config = dict(
    arch='pvt',
    model='sound classifier',
    dataset='synthesized solo parts of chorales (CocoChorales)',
    train_examples=39062,
    noise_aug=0.002,
    time_shift_ms=100,
    n_mels=64,
    hop_length=320,
    input='log_mel',
    spec_augment=False,
    win_length=512,
    targets=['instrument'],
    num_classes=13,
    norm='rmsnorm',
    norm_position='pre',
    hidden_act='gelu',
    mlp_ratio=6,
    head_dim=32,
    fused_qkv=False,
    qk_norm=True,
    parallel_block=False,
    inner_norm=False,
    patch_size=[4, 4],
    conv_stem=False,
    depths=[5, 5, 5],
    widths=[80, 160, 320],
    mixing='mixup',
    loss='cross_entropy',
    init='torch_default',
    residual_init='none',
    optimizer='soap',
    beta2=0.95,
    learning_rate=0.0016,
    beta1=0.95,
    shampoo_beta=0.95,
    eps=1e-08,
    precondition_frequency=32,
    max_precond_dim=512,
    one_sided=False,
    adamw_lr_other_params=0.0028,
    max_steps=7400,
    batch_size=128,
    epochs=24.2,
    lr_schedule='cosine',
    final_lr_fraction=0,
    warmup_steps=220,
    weight_decay=0.5,
    adamw_weight_decay_other_params=0.01,
)
Rows from block 8, named by matrix and row number. Rows with one number belong to one neuron. Each number is 500 + 50 x the weight over its row's rms, rounded and kept within 0 to 999. All counts start at 0. Numbers have three digits each. After the name is the row's rms in percent of the matrix's.
# fc1: MLP up (model.blocks.8.mlp.fc1.weight, 960x160), inputs 108-159
# fc2: MLP down (model.blocks.8.mlp.fc2.weight, 160x960, transposed), outputs 108-159
fc1.647 096:459462571587436521457457546559555420461414497503496433457480472537557539421465500483518475437527514490454495468494412509473486575475463594512464518545455486
fc2.647 083:433498539549453475515439535542525460466440436484512460446502542427488464488456561425468542510540546483484520508503442492472489550553580506569466507471535526
fc1.648 099:517576423505543560579466533444461490512477499510490557541466492564480455564523449450509500462536497539443502485546439492458449576555537535466483471506498407
fc2.648 100:613483563494522594559444571515509511494464483464458533459494505509557394587525460428452525501508466539460501463564517450552456577457508538499549469479573458
fc1.649 108:493526432495502504450463443526392536500550513445527572535580405436448546484511536579526523543599414524559524484565511486458532406489512365525473463434528517
fc2.649 099:507479466521470455520437450513457530565563560472538546490479438493413545474440566535511580582663447493565503508510530419412514480490515423551447514510534520
fc1.650 109:528478490518459529504464445476506416491436405627350479491456549435543551437544611537547483362520519526522457465496511477539429491487436533533538511463490458
fc2.650 103:476477475568412501453554519532483368455527425574391531508417544502545549484552608479540469386566525531483499484560497486505448586514433509509445489466484440
fc1.651 095:514445445476463471401522391472560548446502459487489475561447483526402495487525492571574511490545623468445534528403564432557546428483494551487463533500499460
fc2.651 090:558408472586461489476529461481507590456495515531492501499503466533436491510505534559519487486522581543452533514399588379498505403548531571545474509440442464
fc1.652 086:358491419471465456474470548475508491457496382544556536488607530540519497542552420432459472540545562480392554450489489423515500466511376546562459408483512503
fc2.652 085:449407562537468555435662443470513468541536477505461477463420497501486501562515445508576458448466508511554528575363488461524542529508423500605439500485481562
fc1.653 082:493445495596451510499492487423481455552537467500445479526520464471460478550573548489569469460586415495475541472422466477484524479395491491510484554525521509
fc2.653 070:466552566519419568507554452551448527444524493467535535626492455596459433430471554448590403588516512484654509455565499538444470440517469482569532503508458540
fc1.654 094:568490476456532382445458596489495482521397506469545556488398575540511494528473569505505514510390490443435571518452546571631557632543566545515563401501533454
fc2.654 098:532437548498504519441562427442485451462516428439495536531542517508579496493534454586523496466527501543478486459526548470422479354495426400476484535541520519
fc1.655 094:494489389426484494508498498450479492461473449500503435499468438531545495572516501429534592523521482527545572547414460504467415404518481532477428499581469519
fc2.655 099:532472629574618530563560492518417602527467489456540458487651541474451517501521485483599495497504563529433492351500559501541518451381496433460493507397552533
fc1.656 098:522508471542549573488532505478484432442582437491565486588516474530612492578453506448539471529512473568468508533508539510503499478554437405482574438488522498
fc2.656 123:497470644479493565553519527561508435546499489524554392487571558530484498470473496479491531495536596567422536491542502530593457512447514536433534438462558525
fc1.657 103:603491507534420473400454622546489532544430502486550560537568555452421521492477536530407554504509541474403459469555429513475451537484470510489513483432467378
fc2.657 104:457513542525471503497591529522514450429512512526498419448468472471513453461531533431513431499485471566566603519419505516561537444502447575454389577488469598
fc1.658 080:460312537448522469536493471537558545477566484595451477609466518369606484467436567512459461460409495480466482429489655465512570390490416508505456485480523499
fc2.658 075:549567411571525453490439515476424492518431425357495550571535452445568431496514444424461566484434544490510486511513493434499525615537470463438473465570515434
fc1.659 097:469488551431478465549503524501550506507512466493501521528451584571616523507478522480447435538546401486477506489494545512581523631552555386575474459473495573
fc2.659 094:510596531404487493570461503527513565501497464443477506577413561522608427423477584384505433536524400513461557464512480576539493552491514400529527482550557592
fc1.660 103:501491562594395506531448467409521506494490436625419483548438481544516577529558562525491427539469507608475543502482488533502518492529530448458481409428530547
fc2.660 103:559505629612415469602508503440449468481468474589431457585493464548576614496502549502451446461539527580513512439426451486516478554488524395463508440418542572
fc1.661 093:416410489487476484490440526520550458481578421534426490537485403421540465501541597529471438556541516471516399501464505552544501523526483448556635512425531488
fc2.661 095:564553435487496544526509534558480520514430518434468470520516591464429557525486533512452530445536461541518556503445491343481543501541533505467461553574513499
fc1.662 112:523464490432581557507382500454595486542556538394463494470463587490546455418461523488514515589427566501557417515537434464490510522510530394492581487502493464
fc2.662 108:485491551594488486491578525543455459486479457579551511514484399412483553616573448616472538387576471523444546474470606493504472448536532536512462506490464515
fc1.663 093:449462509548437521494511588465493499526535561567512506539491446375546544511526554584506456488529481529526529479434534469517586375509464553565530591499544484
fc2.663 097:418450513450464480537529509490506393520526545543485475559537430447551550513542616636496465475588567512423549506434504497410553489508513473527530556511421454
fc1.664 109:488512492528451525493523460538601583480556500613516545639363482547472514525541574486555501475529541497456479532444546450515528455559438501550567544536486527
fc2.664 107:515496521495465500455477487563538554534505551588472538541394495438442488480543604366495533456463518460439552499428557511533526443508468421538531543544475485
fc1.665 103:528500529445479532582438526572547458496439547391466443452478516469595509478473551489587532568496446405495577532468557577451555516506531511514546567489512455
fc2.665 107:442572415483446524466556488462434591456459483503508549535502442543402523525511475478403523529518535610530469526494474403576541435511452520567451584526502508
fc1.666 094:577437439506566537489487540480510490442552505559481506647462487496570467486473408460511460506572567549457489416459488526459407444527467559478598552463589487
fc2.666 101:492383628512428519498572534467504525521513511431472459549509491561522497545435488596470530524554537505508433512467517458525475459532563564578516403540620565
fc1.667 123:504562542406493524597480593479428610574540490487452564526496519506493534625410489518548518488547525479451527637527440502521474440489449492476472438498576536
fc2.667 120:522433410555451539545484498464394615509432490431413594538459485383422467483554481430590466528489525450622457474477424513515426555492521514520447538513511582
fc1.668 078:504474507402527554593499408564458514512539545545448492595457499524439500518594458518468445500458525511425544513548559530539551518470501540480473587569521469
fc2.668 076:548491549450410378509483478507587476598535496425568469480545534542435468496492388492498600439545533420466454463474507477550429601546446431368572525484530553
fc1.669 083:499502491505564564457362502524460462474537569512485452464528531420527488525528501474461516383476548526510442543548485576373561454479579470563528500483609443
fc2.669 076:478532536449501465563582527435473480550442508471593418533596559558501476519520502491560444457551564511441465485576464509500517398442376491524489428576538499
fc1.670 090:509468465494442615482481468616484449471538508466566411591574398460513559425570468549478498513534409481581514490539453469475578398491488432469426490503464510
fc2.670 086:526450477471519573382547411471495488542479462446568432481466434455422483461498484506421453588548468448566463533586471478466532462589461373528465473524502515
fc1.671 105:482511494531464453561566454529539447482458553500441519505495484502513515594523427531469517572491599468494507462431512446486557557530493543464477505644560506
fc2.671 094:551439486491492585510561472527468442524444509502431555478549486384509520552521467446511573510429507461483505465379489532513489500536544501496471454608590558
fc1.672 080:528455470610434393456482587472394501481545492504490523505386444494546505581502578479445457444501455495543605433462497533596479494490528475476507477433437463
fc2.672 077:577550505470510556448533557577467380508472510477443447422541519420442479470541559460502496407497401520491525536513558504515523575512512570468497435472472498
fc1.673 103:491477515430499444592590531471512473523473506479423504532523560515450574480604557531539487602479542485497479484499546543520509468509389549393474447522527461
fc2.673 088:549556527498483498443427409509506568496525470514591550450421400490492498467409432419521518398496465468488544486523437565540539540459512425538494541507509523
fc1.674 107:606567525513459531572523509545416435538508576433516477569443513531464364515553595494576532421477587513511507423518516572637524526461425423521534494413517566
fc2.674 110:405411465506562432480510519508574557404514464496496463518508467448543647506485373496408501588488509457526521555526473488483509444574545470539489478550466522
fc1.675 087:563544441457531431530484470470517457506472503536444454456463442483442468500523478479599553544496545410535482458480610542505511583422503501501502432532512488
fc2.675 088:450443520568490509466423583468481436497461462423541561540470547497466541413464497559397545511534408503415546452635395550532513462491478475454481569508530515
fc1.676 100:536543552561488411544540549516629428449437489529415598408498524482467449433505497473520376492453498561427481451523498584563513497519374510486449554438554517
fc2.676 101:485586468495495529563467532506530538387468476563426488479521615474480460416555489533533356433504548525466522504507509552505477523520424524564460551429525461
fc1.677 088:428459569533511446499503524496520495534498480434569609537505508506525481489474489476472546424532496485490394472605477584569489486510556527547459656468582530
fc2.677 073:533479440491473524523549597523615455470481502474380566440566500534495586512577541582557425583436536530552524427529510523502474545520457567520522427473507441
fc1.678 091:533513529460529501467506394532484456459503482536493450549532573478572434560531607518581528576489516483506364456549512490435530516415524479568504565464515433
fc2.678 090:446494539541420524527649597517502484488531506557541574475397471543491574444485529456531495492581498497490546529422525511478491456555547517473463485477395554
fc1.679 106:548540526518489569483480554473466465468459508559489563488501362556438534485551491560532503464511461634522395473515501495577475493442466530490510535558499477
fc2.679 112:532459536506518506536481591491456446491532501657495501451447433549464532535577547546516503447561486586455374529531485467520541503466475519492544600580485450
fc1.680 089:465432418551457569468439541564426466501563509449481396578549549507481539549513477456571480464559499541564578557485425497551515600506432485505481476517488496
fc2.680 095:493521468565639443542490527476555536438458540519496508423458525394579525485555475436531475512493436566462478425512522468477462385508610521516503559516527555
fc1.681 107:538442511390591534476478492484555573478515449542485518409514527520498516548518446446521477497506443520558623463480468513380502502540535539460462527503476467
fc2.681 106:532411513467584525491438593525515575468518443483459517423553480534506529551520460484463399461498488507560640438426508511469508482507538544489453463497439410
fc1.682 093:567461562523577546488385491496465529488495520500543496478401445449611464438495511480511536586482500527497485549518446591594455540504539558505541498460557552
fc2.682 099:511536507491529472458446432458407521482482507547466509535444486484580424429506429535546446505507564471468469598494482510466499537459502521438476526453478449
fc1.683 092:603496471471480428517561410529526558487416543545525532437469489601497487595538472569457532500467437484516478426582506505513487538470506530438529529653532435
fc2.683 095:526520441520469510511569452499469421517362537606495503452477527572440510630529491538463534483574465458523404516566509485554453540451549437460462481610470416
fc1.684 104:499495501423537454505543489471587617419519490463560555472449442438646448521497419493471573460518433517514507434575498469513467457512494478540464512564521530
fc2.684 099:517498456517532392502518528529601501371495492454504542499499476436615497520538406455543502503477459492496543520559453426497510364493466452522452469554563493
fc1.685 103:503543574490395497459498538461500544429463533544512489441471462386544459480504546600455507562540499519463558332438580503588547477504466506556521512452515495
fc2.685 085:530422412503573456497544512587522547561579547490452411542558548558445527547490406437495554469487496573569471602547503553490502431507396523540527493556481526
fc1.686 107:596457456507584522517539527505521532582386521503481604428414585555376466507498532508496481445475534439517423519439564407489538549498434530533501539561506461
fc2.686 105:537501526502437494484454531418484434423610449475486471574539385476595489529553456545456522509559539547528550477564408605515517410519564465440537498463483492
fc1.687 105:631592544512458464493536516502534513589512530479532643488471537517495489495501445413515538487505497467448422526430511473507402547572512569481506470537456472
fc2.687 096:427388453462479562573512593478507488444559473512468504532582459507524497508456602502554466493564501529538528527592460497519528400483426517461399452441512503
fc1.688 081:524496510477453491495515487539544465415508466493408452467417555546505464456470460508444463604496546494442483494403531568392469594551507431455496527520511570
fc2.688 081:516575488443499551497554549483511539475464440481449530442501544584516480492513518532468413539481421544449515493489564509454424569544554476503547507496534548
fc1.689 100:424435485493551526547493525554459477605543515497426552520435511530465517541568540441512547532482527484483483554500567539512557482571495522450475414472428345
fc2.689 093:447470495475511478565492522532492577567509504476449464505449435540446516532560522393468550494514508448499448523549597505513608494545438529511533481471449401
fc1.690 105:466439476537495508448527568409558504564553521482591496400513409481554541545498498499488500524541509475513464552438328452417514496458496536500521546575440480
fc2.690 093:505580561477515546480492452549392465502426498510530461527499574549454412414492487485533516590452490504469489516586553542572437547540469496532520415385510513
fc1.691 097:549450500519443506411522564476574484484556438504578574483494623410580430424450562527494447511557541484509490474487550488477554531477496495542541398502509491
fc2.691 102:524481511544523565496528494492494425476474394468474567530516517512599499498539427589543559480529531485458556517467470466516543440452417435624417409479474498
fc1.692 086:496478590562429570487498539553536590460535488510488444563557482512418499614429548526459562390549502487543451472442498583526461522481520464454457539513556452
fc2.692 091:603421487554513470460505478459495424515479556445492553402455455474562472501455402550505517472601488567484434397444501496472469366509437438490531597489401389
fc1.693 080:447511525528555517341527437534446488437492463563456479573490431443620524553503427488545533538569484509525565523538410611537510482516465438546470526426512497
fc2.693 070:423537437548471484564528471534549568595569482514512485449456540564486531458581485520520527501501584509521448470473510479529516575474469496503556488500567490
fc1.694 113:516527477533499524515441533505519528569627482397485533399546478461583546385529550503568407558443614464530499525477503488484531535588450485459458503568505532
fc2.694 120:447512615572572444548567467558518480547492549523518512614454541583475457489512383630534556471526517475434476495527528532482473506448415408486551512530501520
fc1.695 084:502497543458496549595530489459485484566533511576465523512513448502535530571427509486567519561466483556502447533603552516503588576469573457495375574480495541
fc2.695 081:479553445609496493447466533434452465508330477521478553506450504491454445456492391435467417571522483525514515500575485501508415516598539514522494490457469464
fc1.696 094:639456536422458484481458455525559529428472549503480595498471539459506496527529585463447469540398463508491445497473533489422512554457558630507499483511464490
fc2.696 094:464489589506511396494413572542530476477481474473459544461462482511545504448448550550422494549469486443447539603454456469488452543502532503422487473568574423
fc1.697 095:496489482412470476531507535519539552572573501506536465472556456535479419538478568529459532428466587446541438473446501515406529563434457516495420581532522538
fc2.697 099:510533474569530536546437461517440446465523487533449580527545552410479529512567413541452438491474527576504501528589382511549520517594536464488563479494470384
fc1.698 088:514492565444456502506539476625580482534527511413497482501586545467457456538535498554474507539477477515503351506474487576540489489489522538489519502480505499
fc2.698 090:421487562438494423518464467563480486515510469378531467515544555496419429502463579439561505494479571524485366514491482470484528552479460473466542513479527431
fc1.699 092:576625482425451414485412543425445466567490479506520530525566432611498508467537445522520575470500480503475529466470412484579482562513580431496621511541449482
fc2.699 085:503477506520503547435409522486455529495470520440547572615500468515552483543462509549497560396597524536500516408588401514600471489443489483582557536530522490
fc1.700 096:534508445459386417564543507460389404435493423529452509502523431455462476529452557524513489465516471423467611455489453549476473407535483439587507526483496494
fc2.700 097:459497481508565583500422372490489576595494569549477487467526549501467558457550475432463434552525532530528433543509522457540523566461536568514540566437487524
fc1.701 111:545600548468522475550601502482533504602556463502522514504536536492481438568480558428497587523519509451536507488469550560505525547390478532454479417589508553
fc2.701 108:541551518456501497518571529533598490521488479546450467543475537457494451583555463471514560506493557449504505510436495546479537542489474565463527420568567539
fc1.702 121:392574515486436460538523522496525477491464541552494488477505485466521541493508511534447523589420567421476496454466626533504445555488473654441520491681531518
fc2.702 106:477529498481465488543510508469495500435404500557476452465566445419507571581503497577469502536417550514418519494489601557518429512511465620431506435595485580
fc1.703 099:529584517573534511452455471552513475456422523541530563389513540517502465532499440551513504538497519503468506496488538530461482498555461523460475555551416467
fc2.703 093:489586550548547506557449510541577530428467492529505479466556563500455513515488371563450552492473547411496475495497567489513458496511518581494437489559400490
fc1.704 098:552519465592466541557546474499564502390487519433456485436459554437524563564471471525509530471540439462508416575510506501489476582565531468471479488580475483
fc2.704 102:513437596446495579513439526526403544542482487550488583580512486512427452504515511495558554603536529491511569483444490512512532400430519579613541522392486584
fc1.705 120:520445477643497523439537536570441536552560501553486497454534647408596461429524617463485448433552569452445593523538449474516500526503481527476559423539496563
fc2.705 131:612514442486444571523513512467521421481431520549452570505524551419538533516506480567567452534484503550483584468493482469590426563439504472481518454562514495
fc1.706 094:521509417494532507488534477462554534453497467428491566508527602459525442427520525563564498474554444561540490535509568436581543440451407500439535446397484499
fc2.706 080:486449533568442509532478488461514489519468525437396342455543562515534405453556482534571470504497407561488505499518502465446472466396438495446524492387497518
fc1.707 105:442467521493438498478457581532547561470586602532556487429536458447447605456519515526373492423477578499518477542508547589578454490450545484534514565483446536
fc2.707 103:473429490412473525478438519611457566487539508532574567521497456456459628451456525517455418464555543542457481500464447547517376504477487515564590609489514508
fc1.708 112:466533505576493524414457517511491504436509460587562564462472476516416413545522443491514571497487461546553410529549473551471507490384472634468431570500429557
fc2.708 109:513602504479489538511442481458529504435497488565555510501471452485504456541584422488536607518429563480538440558450504560442500496477494562585504545597374539
fc1.709 098:482526547483499595457420501514437420507478471581501458480587535486405432438530486539521543559582515568508381531618506579416518477444511413559505623538560514
fc2.709 093:532411490539485474512573526471554509417419478444477500555496500450527467605586428516516465500427466424489557569408528455618503481507566563463465424472443426
fc1.710 106:483458522504421483493495509528526460498405455508441517555485525460518511521497506525483530518563494485409494371554512466497569587438506565568455512591503493
fc2.710 117:496477514540531512588590435570497502480436452604458525529438548486511483506517431529515557482506545573370479514458513504569568520442482423489434425538512461
fc1.711 095:521569488471450465481482536515480413466529492521479631530431522539560512484498462462494516476523430480457464507459520493562458490565543554503591515602381392
fc2.711 090:470403508504570580586545512483507549557505550516551423547608480428498456568499496462528517532564560555568538515486482471468531451514584463514396468395513554
fc1.712 094:477414539517537564473439534513496446595457544479462439447497473557566530510410505503481437412518473537477467422465390582506522573509494526534423537416506558
fc2.712 091:485522469523473590470455498514403420574470525417457448449525480474556471462428567499488513481495455470519516437477438593502580589511599439504473606453540496
fc1.713 084:527559549585460489578519537572485535501444554393492478598559479549499545556489435488454436464445530435484550502423460517590476532569506508372522388478471532
fc2.713 079:483484443552461456439440499532473472509432525418462489523559470477415453475523426508479521458486474549503531471498521548516437447532367531345500486509457443
fc1.714 116:569487537482485484566586591378411516481510532545459507622449484456481581594511623506541450457488431400490645517446552518520526516492520477516499478590545530
fc2.714 116:595383567529441460505576557394390502459476520558427493590473511406469579605595576538577450424521429380471592496457500476513488546427503475484430482539497546
fc1.715 101:556396458501543500513541493489564571421513424514556415592581456472523589485469479563431527542518454465480500562468534510515526506487525466520398535608456535
fc2.715 093:481506600485427524504413535471485455482425529468456562468498512503571425478479493399531508473539585504443513505511496478480453573535476539460502397471485466
fc1.716 111:566555497560497518577518501551484360543442510558412573533420404573425557558554497471517482434539458434483545431478491520492447586473516556445448502572497491
fc2.716 111:419430450441529499476502441507504542474556504437571452517582559490547452393367534499490511574483509568524555548525449522513512395479483434539526614445468495
fc1.717 113:525546456412543515493505432490588499512513571431437499419518478458471444487496479484522532582557468579553499411611434474420532461495494388474522468364434463
fc2.717 111:482483481428470563507547475433537529511536508428473495455525503499508426509540538466514520503565440570446519406537411487436510454486460464459518508435473431
fc1.718 080:391491497410444435484447550496469540539501568523538505476394525519575582510599500479538525497503487508384506463493469617545496496514439539525521533503415556
fc2.718 080:555513404608497500552501459497615505520407534497371459424563520543547507474489455509466440503459466556545432445454506514575540477526534460546442506495591501
fc1.719 105:394482433574577641446529521450452463560443523475503481478447538408560558423574476501431476453486497501459506486570474505501466515524454512531494446605496503
fc2.719 115:394442423512508488490549514499484439433472468450524442417509481439514495550509459464481500451533554520447565505577628449514520474413536577616466463523609521
fc1.720 085:487424430572514522523498464405403516391497420530533501466473491514547469508539481507496486459583490455505536495574516530479541448515541317482405519439537548
fc2.720 089:499538659502484404488500528582518429598474496461446435529537521469449563483479572454554522483439581486494459465494543486550456565488523574520540488513511491
fc1.721 093:484558474495421546462437482610465542441510558424443512451564468550529595428418460467539465554583425473477548579571476522526431476539444467541584527495491538
fc2.721 093:515475512534472502470470567378478508529435490525446550524536479522504575557515493582351525509390562526510604516447545488449439489530437538593445526458586467
fc1.722 110:512455454558476469511522534498547563509556559516486459465541418413494571524500506438384464491484488443459474492540477420631571442554422410551495442436501450
fc2.722 115:529471461439434458505535526555442536576482497514555476494534491346449607543504576380521524542529524448499466493437502437484524396514440489532503423396471488
fc1.723 092:380528445579420441502496581548464494494474468490614571463476431505468478530482496503506560378621448433436458599505437503478475521505455484526489550563478493
fc2.723 082:613453544462547507519503503474522475515537520501363414533527546522480429523515548542543482535406529554557485528421564490543569544519538569444594476409479522
fc1.724 103:537582529452423538542460498479480500521608536527507496642550490524467550473533579493484574616515446494480543520534628548467467503510528466476468451564464489
fc2.724 092:497445373505588476490465524529454438506441499463538514445465505520532447479406455530503378449457544553443500503497390499538552495449507498531506498432484492
fc1.725 107:409474469562462445526504503486433616494530568544466465462490492458535545499492541532539473498534622503431503443463490502494512517396459454565541519446580578
fc2.725 106:509497512541481485519466466395425546455511500506511489490539463439581452485507481494615505466517639516449537436453489484475524512404455439538519475447566544
fc1.726 099:494485597515530492532573538644610559529395513460425438520420551619525521535600463452606506437514538476425431512520455508553475551478485541508455494520491469
fc2.726 107:485473471506535561379564513453451415513438517604415574540392551501472474467530424492535531453469504465512564487467462553523538528541557581458527566519523458
fc1.727 108:487569508455503398536465487517564547443518601453524468451455471510437630505548489466410560581558539446441491520521457459578450538518535518458557510590499457
fc2.727 112:498537502430517374525515477401515506459493560507528495533512500531424498548492489449425527534442554505491507519471446481495434487485509492481496490618559539
fc1.728 105:490527550418481477478522445544485469402435484481530463642528466534520501527553529497498447517541468494483508405627419465434596445499468442538462454579521536
fc2.728 108:538480523458537503415494488521437501454493494441527453560551458471521490531553514479439413584463452539469513509608406487448566409518489506536414414576488509
fc1.729 098:454450537491565542535551491527497474492561514440591445501539474409540442532561503381584455519515469496545515574554481445490475472500482437510535561482472565
fc2.729 091:489520499533491506503510469540480487462431492540543413470420537554514523487447582500503544472514391483520472487520482492538451513452566475531486540560510540
fc1.730 100:499419530433529520428469517534492546542463526415427545473391439562523432430510508498429547514470536623514430440535511489535497467479609513576418557433482591
fc2.730 110:541432564421619477533547477475552479522595536472462550370461441539490510569454523567442488434527566581351455519484503438510568464462545508509490441480533544
fc1.731 091:456431370478468416546506462512628603539479536405444514557528555476498464427527563540494543475427521453529496492518468469502474529579511466446431400525518529
fc2.731 089:575450511497484496501554466460578527443553417512442471496470545457441562497442426628486558517565521440428553577435553499447579480444372477554483391521452571
fc1.732 090:402597470524449562551408436527426516450577464512430514409526499484483514490550493514427543503531474557486530452432478565578459444478521524488514620471570496
fc2.732 088:544623517518470451524506516610489477480611465454387563492491508508450435504534455426444459473434492547469569466571617487570513479534579487555411485520532493
fc1.733 095:525493517562452514554537614428485474402485446438569435506477494464485513531486492497612479479504452428508506478442464492413453555507544475439504453562507427
fc2.733 089:602579449598490507516448503465601496512524437425600494460514569594631511520516511426484489505660512412540529432604531554461512529528461425516459450581561483
fc1.734 092:543520525512479464506417535502447540526611525578560429506532494458403519495458400415550517522511472435538617529460555453529531503450484509482513377492528563
fc2.734 100:390511468585519440532442568503521563568500491414473558553523513526547410430443454443551490518482570478567493504468429469596462496556498561448506573468544496
fc1.735 123:551546511429496426519458448519413525450549510512522415513556537516483468522455532490470557498541525515553534590553491543602438488409532477542556487572452463
fc2.735 121:478528447527478420510504437457416538466519570495513451514566523550440463542431495492490550489534577529537502607607437556582487524430516470555571530600546481
fc1.736 106:487517492464508515499550534544513452385491504442531451504509445409420502477541478531588447518516522600477557594434479455466440473528455525455629566537578462
fc2.736 099:574424580612512491533469425497558518574530547548404548497559528593402452424503462492457563450538458504424518552565490505559550538361572379491483443482483502
fc1.737 113:557542505440488495474589541431468488472435435570458542595475490512397440513542536577483544487430500601541565485476555528537530513427498527533421517538464568
fc2.737 117:555509524459476450404501565373443511439401497583455558559497463503458530546518527559394545484476526559479532535494539510511515485512562567538445534528506489
fc1.738 110:538512485434584471500517450514526583524447563447506552460504601592503478496488433540579542597467450525473538472558538398478522493448495541506478433387513471
fc2.738 100:571463521413560557523482492541461567474450533451500536445515612555515461547550484497578512590455499523478454560514577456490560499467509520503499458419468523
fc1.739 086:481549563528513431462396577516452446475457597493571504565514502509477576549431499482418485493597418435547590405395529416526518554528588533552514494458503502
fc2.739 076:491489422450518502554500551559654537462625508492463549555545543491484460603577428430496552446453598510479486562514451524558521424496501423485468443556435531
fc1.740 102:466605505474654444551525482444450461426419493492531490536467463545413463486487488453561506457540465515511519520519533489505451533407481527530487537512416582
fc2.740 107:558526552515510474470565526474600432503486444449531468552480524504460513505568365482494504448521558509503538571545528595462511608517458437438562540464503527
fc1.741 109:571568650518510484454493547470445516529513521499594499484506516493502422465520463494552579533545475559428516541486498547480500501508509563570493589565501578
fc2.741 112:480394428464422533540485559560544567456552466458424484512524458568484593526487533457492438488488542526598435441535475449538509479564428453464538417493559492
fc1.742 101:445561465540401449500456506515509561541448486516507520437497458498525515439576539397489560526491540495565531446579487434513567433499487432552578483494447539
fc2.742 131:613471446452516545517620527527559412440509406472629555488430439515465502445492417545456489512577543617497507541428570550437452680449460457466514556402430463
fc1.743 096:518471450455569449597469437480465528540518545529499537470479506585434582460532488447496588492422588496442509471399560491536509565490556471449500531535473488
fc2.743 089:457571542473465537446543540532542434487444489492457471528578509428548508538489468506503492553569459400531495529592496473462467475548557538558484540538466469
fc1.744 093:531426469443525432525536577539591555537584575450464474513566552518465451495452478444496534489450498506387554481465452546422496566538469458421521474579409473
fc2.744 101:475443428503532518511468492537488491525575453454490512509542510442509540407482473399568552450448595404466509484481507558446526509422528421474540574576552497
fc1.745 105:493554497422443488523509626464423596555470534487524495552422535477515534558549481473513599410464535420446542517414540482413457524584418473490515475465543474
fc2.745 106:575399474556551506509449474538532553455516467559487502400565545487463488479497524521461437558485478560540438516603514531491605493451545547483490531542458474
fc1.746 093:506558544442520483477568460551504534549464467488498496459493544573450409501523541531504469560488565515446469504513529564629490485402433489437447450515521589
fc2.746 093:593482377549471512464448511461552489486538536493494490445439471477555564477420447451459547439475351504488542431482545434439524489492565462562551536490466434
fc1.747 086:453439470503512579391437481434581497471525463490480446424517485497589515444506502534461491516499499483499497553432576515516474491523592518508493588451557467
fc2.747 088:561577432442578493440533501518513573502493533569489506537416517543526494557580405476436580548479513546536462498458510436521502404517489490590505506542469515
fc1.748 120:364524507470531490485497485440486436527447498404495495492512481450516454509504496577483466520567496546410534438535554551431517483424516526533465502531438531
fc2.748 144:407462492540540472611515435526526489524442473508445463509557451503549503561538433447552557471544522558419531620523580533564523540483535531580524463568551497
fc1.749 108:507613460418551441523508465487498521371549506494533437481566459444409447570584504458428610487454438509446452496501461486486542439525509541495500520470441558
fc2.749 117:565472583563546506539586528462581493582528527461489453588519575523508564508523411557539604482517535404514451483504494515502484468454491536445496505528619558
fc1.750 087:485534532442499465489454445487508623508476482469439434429502460425466500467554447517483492378431596578530429498494568502533493486438467480513558561423495443
fc2.750 088:537437491519518492539440521619526438415547427522544512581474518574476577460520500545466538504487492487473565568540525476481528509519499569443435476596447469
fc1.751 082:424441559483529543545472524484416438466581589472530374511509421523574544469544506540462540529574529416472443412522430494593523577524510535535521486517483506
fc2.751 070:572537368508524479475450531507575559487511457442445551475492570457429614441439473565437479462532415502451509555516474505413536493527551546508469543492467522
fc1.752 101:561433511480417518488518420543490513507545527575491451436479539408538432459509475481394455551474472514606445467471541427450525487524502423398526522423498471
fc2.752 113:436503404582452493638564486462546549437561459471573466531490491456550533515448496380465542505503527527486526548507486467430511531505506458552490552525448486
fc1.753 088:541492489409502451509523562529516470531516528399453515472455523553387538540509443455517459503496592534435527532443578473559453589486486642414511507510494461
fc2.753 083:521514500543509528467538454524467419404503514518456480514487535448523529368553486580579518476532415447551556512589471550423626494522467481495527535582411510
fc1.754 080:553498593475487551462464506481467460504516362475476563357513434537522449443545494492582536526519446586612510545605468421437495550514522566393534480500552424
fc2.754 077:484535513621531486548527520518443507544503566536528576474498477587547468456564527551579476451550479527600508499606515507570495578503628546467497518497547421
fc1.755 105:540475505461421469536516491508494553492469435547509565465495514544490480560538526522517449444522553486462490520431497510461461495486443544447512507507497486
fc2.755 110:488443509497472404540536445500497494529433434572537540474479464585549501614538488527498438420535565476480455542501465548516430546522416526507458549450465511
fc1.756 094:515510512528526552401543541525399454547468510488609543576524507461475450553497486504396526503497461504489469528504462506476542464437568560512468490533525543
fc2.756 101:416495436471501533586462463485574473409502501519466519417464523517471501470517490528562487430539488500405496493473485425508501584423476519525498561410475473
fc1.757 085:506473534425469548510559509415527544524475467507536516455451459432599410544515532509391516470469485595390466469499529478442454543460452536569568535544525378
fc2.757 083:490549427581492567488458422521417461479466528504504470489542465528390543472476464526665542578501481470598524537561572558499529540537524545378471463516497490
fc1.758 109:471430513494529519555536552416497517603570484568357468538493423485511584490513582511455478542363570472529412535523535525488496568477566473513432439560489519
fc2.758 106:475602505480566503508490467525501430434505470471590526515472549515449443462481436528502555503494433483439498466525498446517436447495584540471540547475462508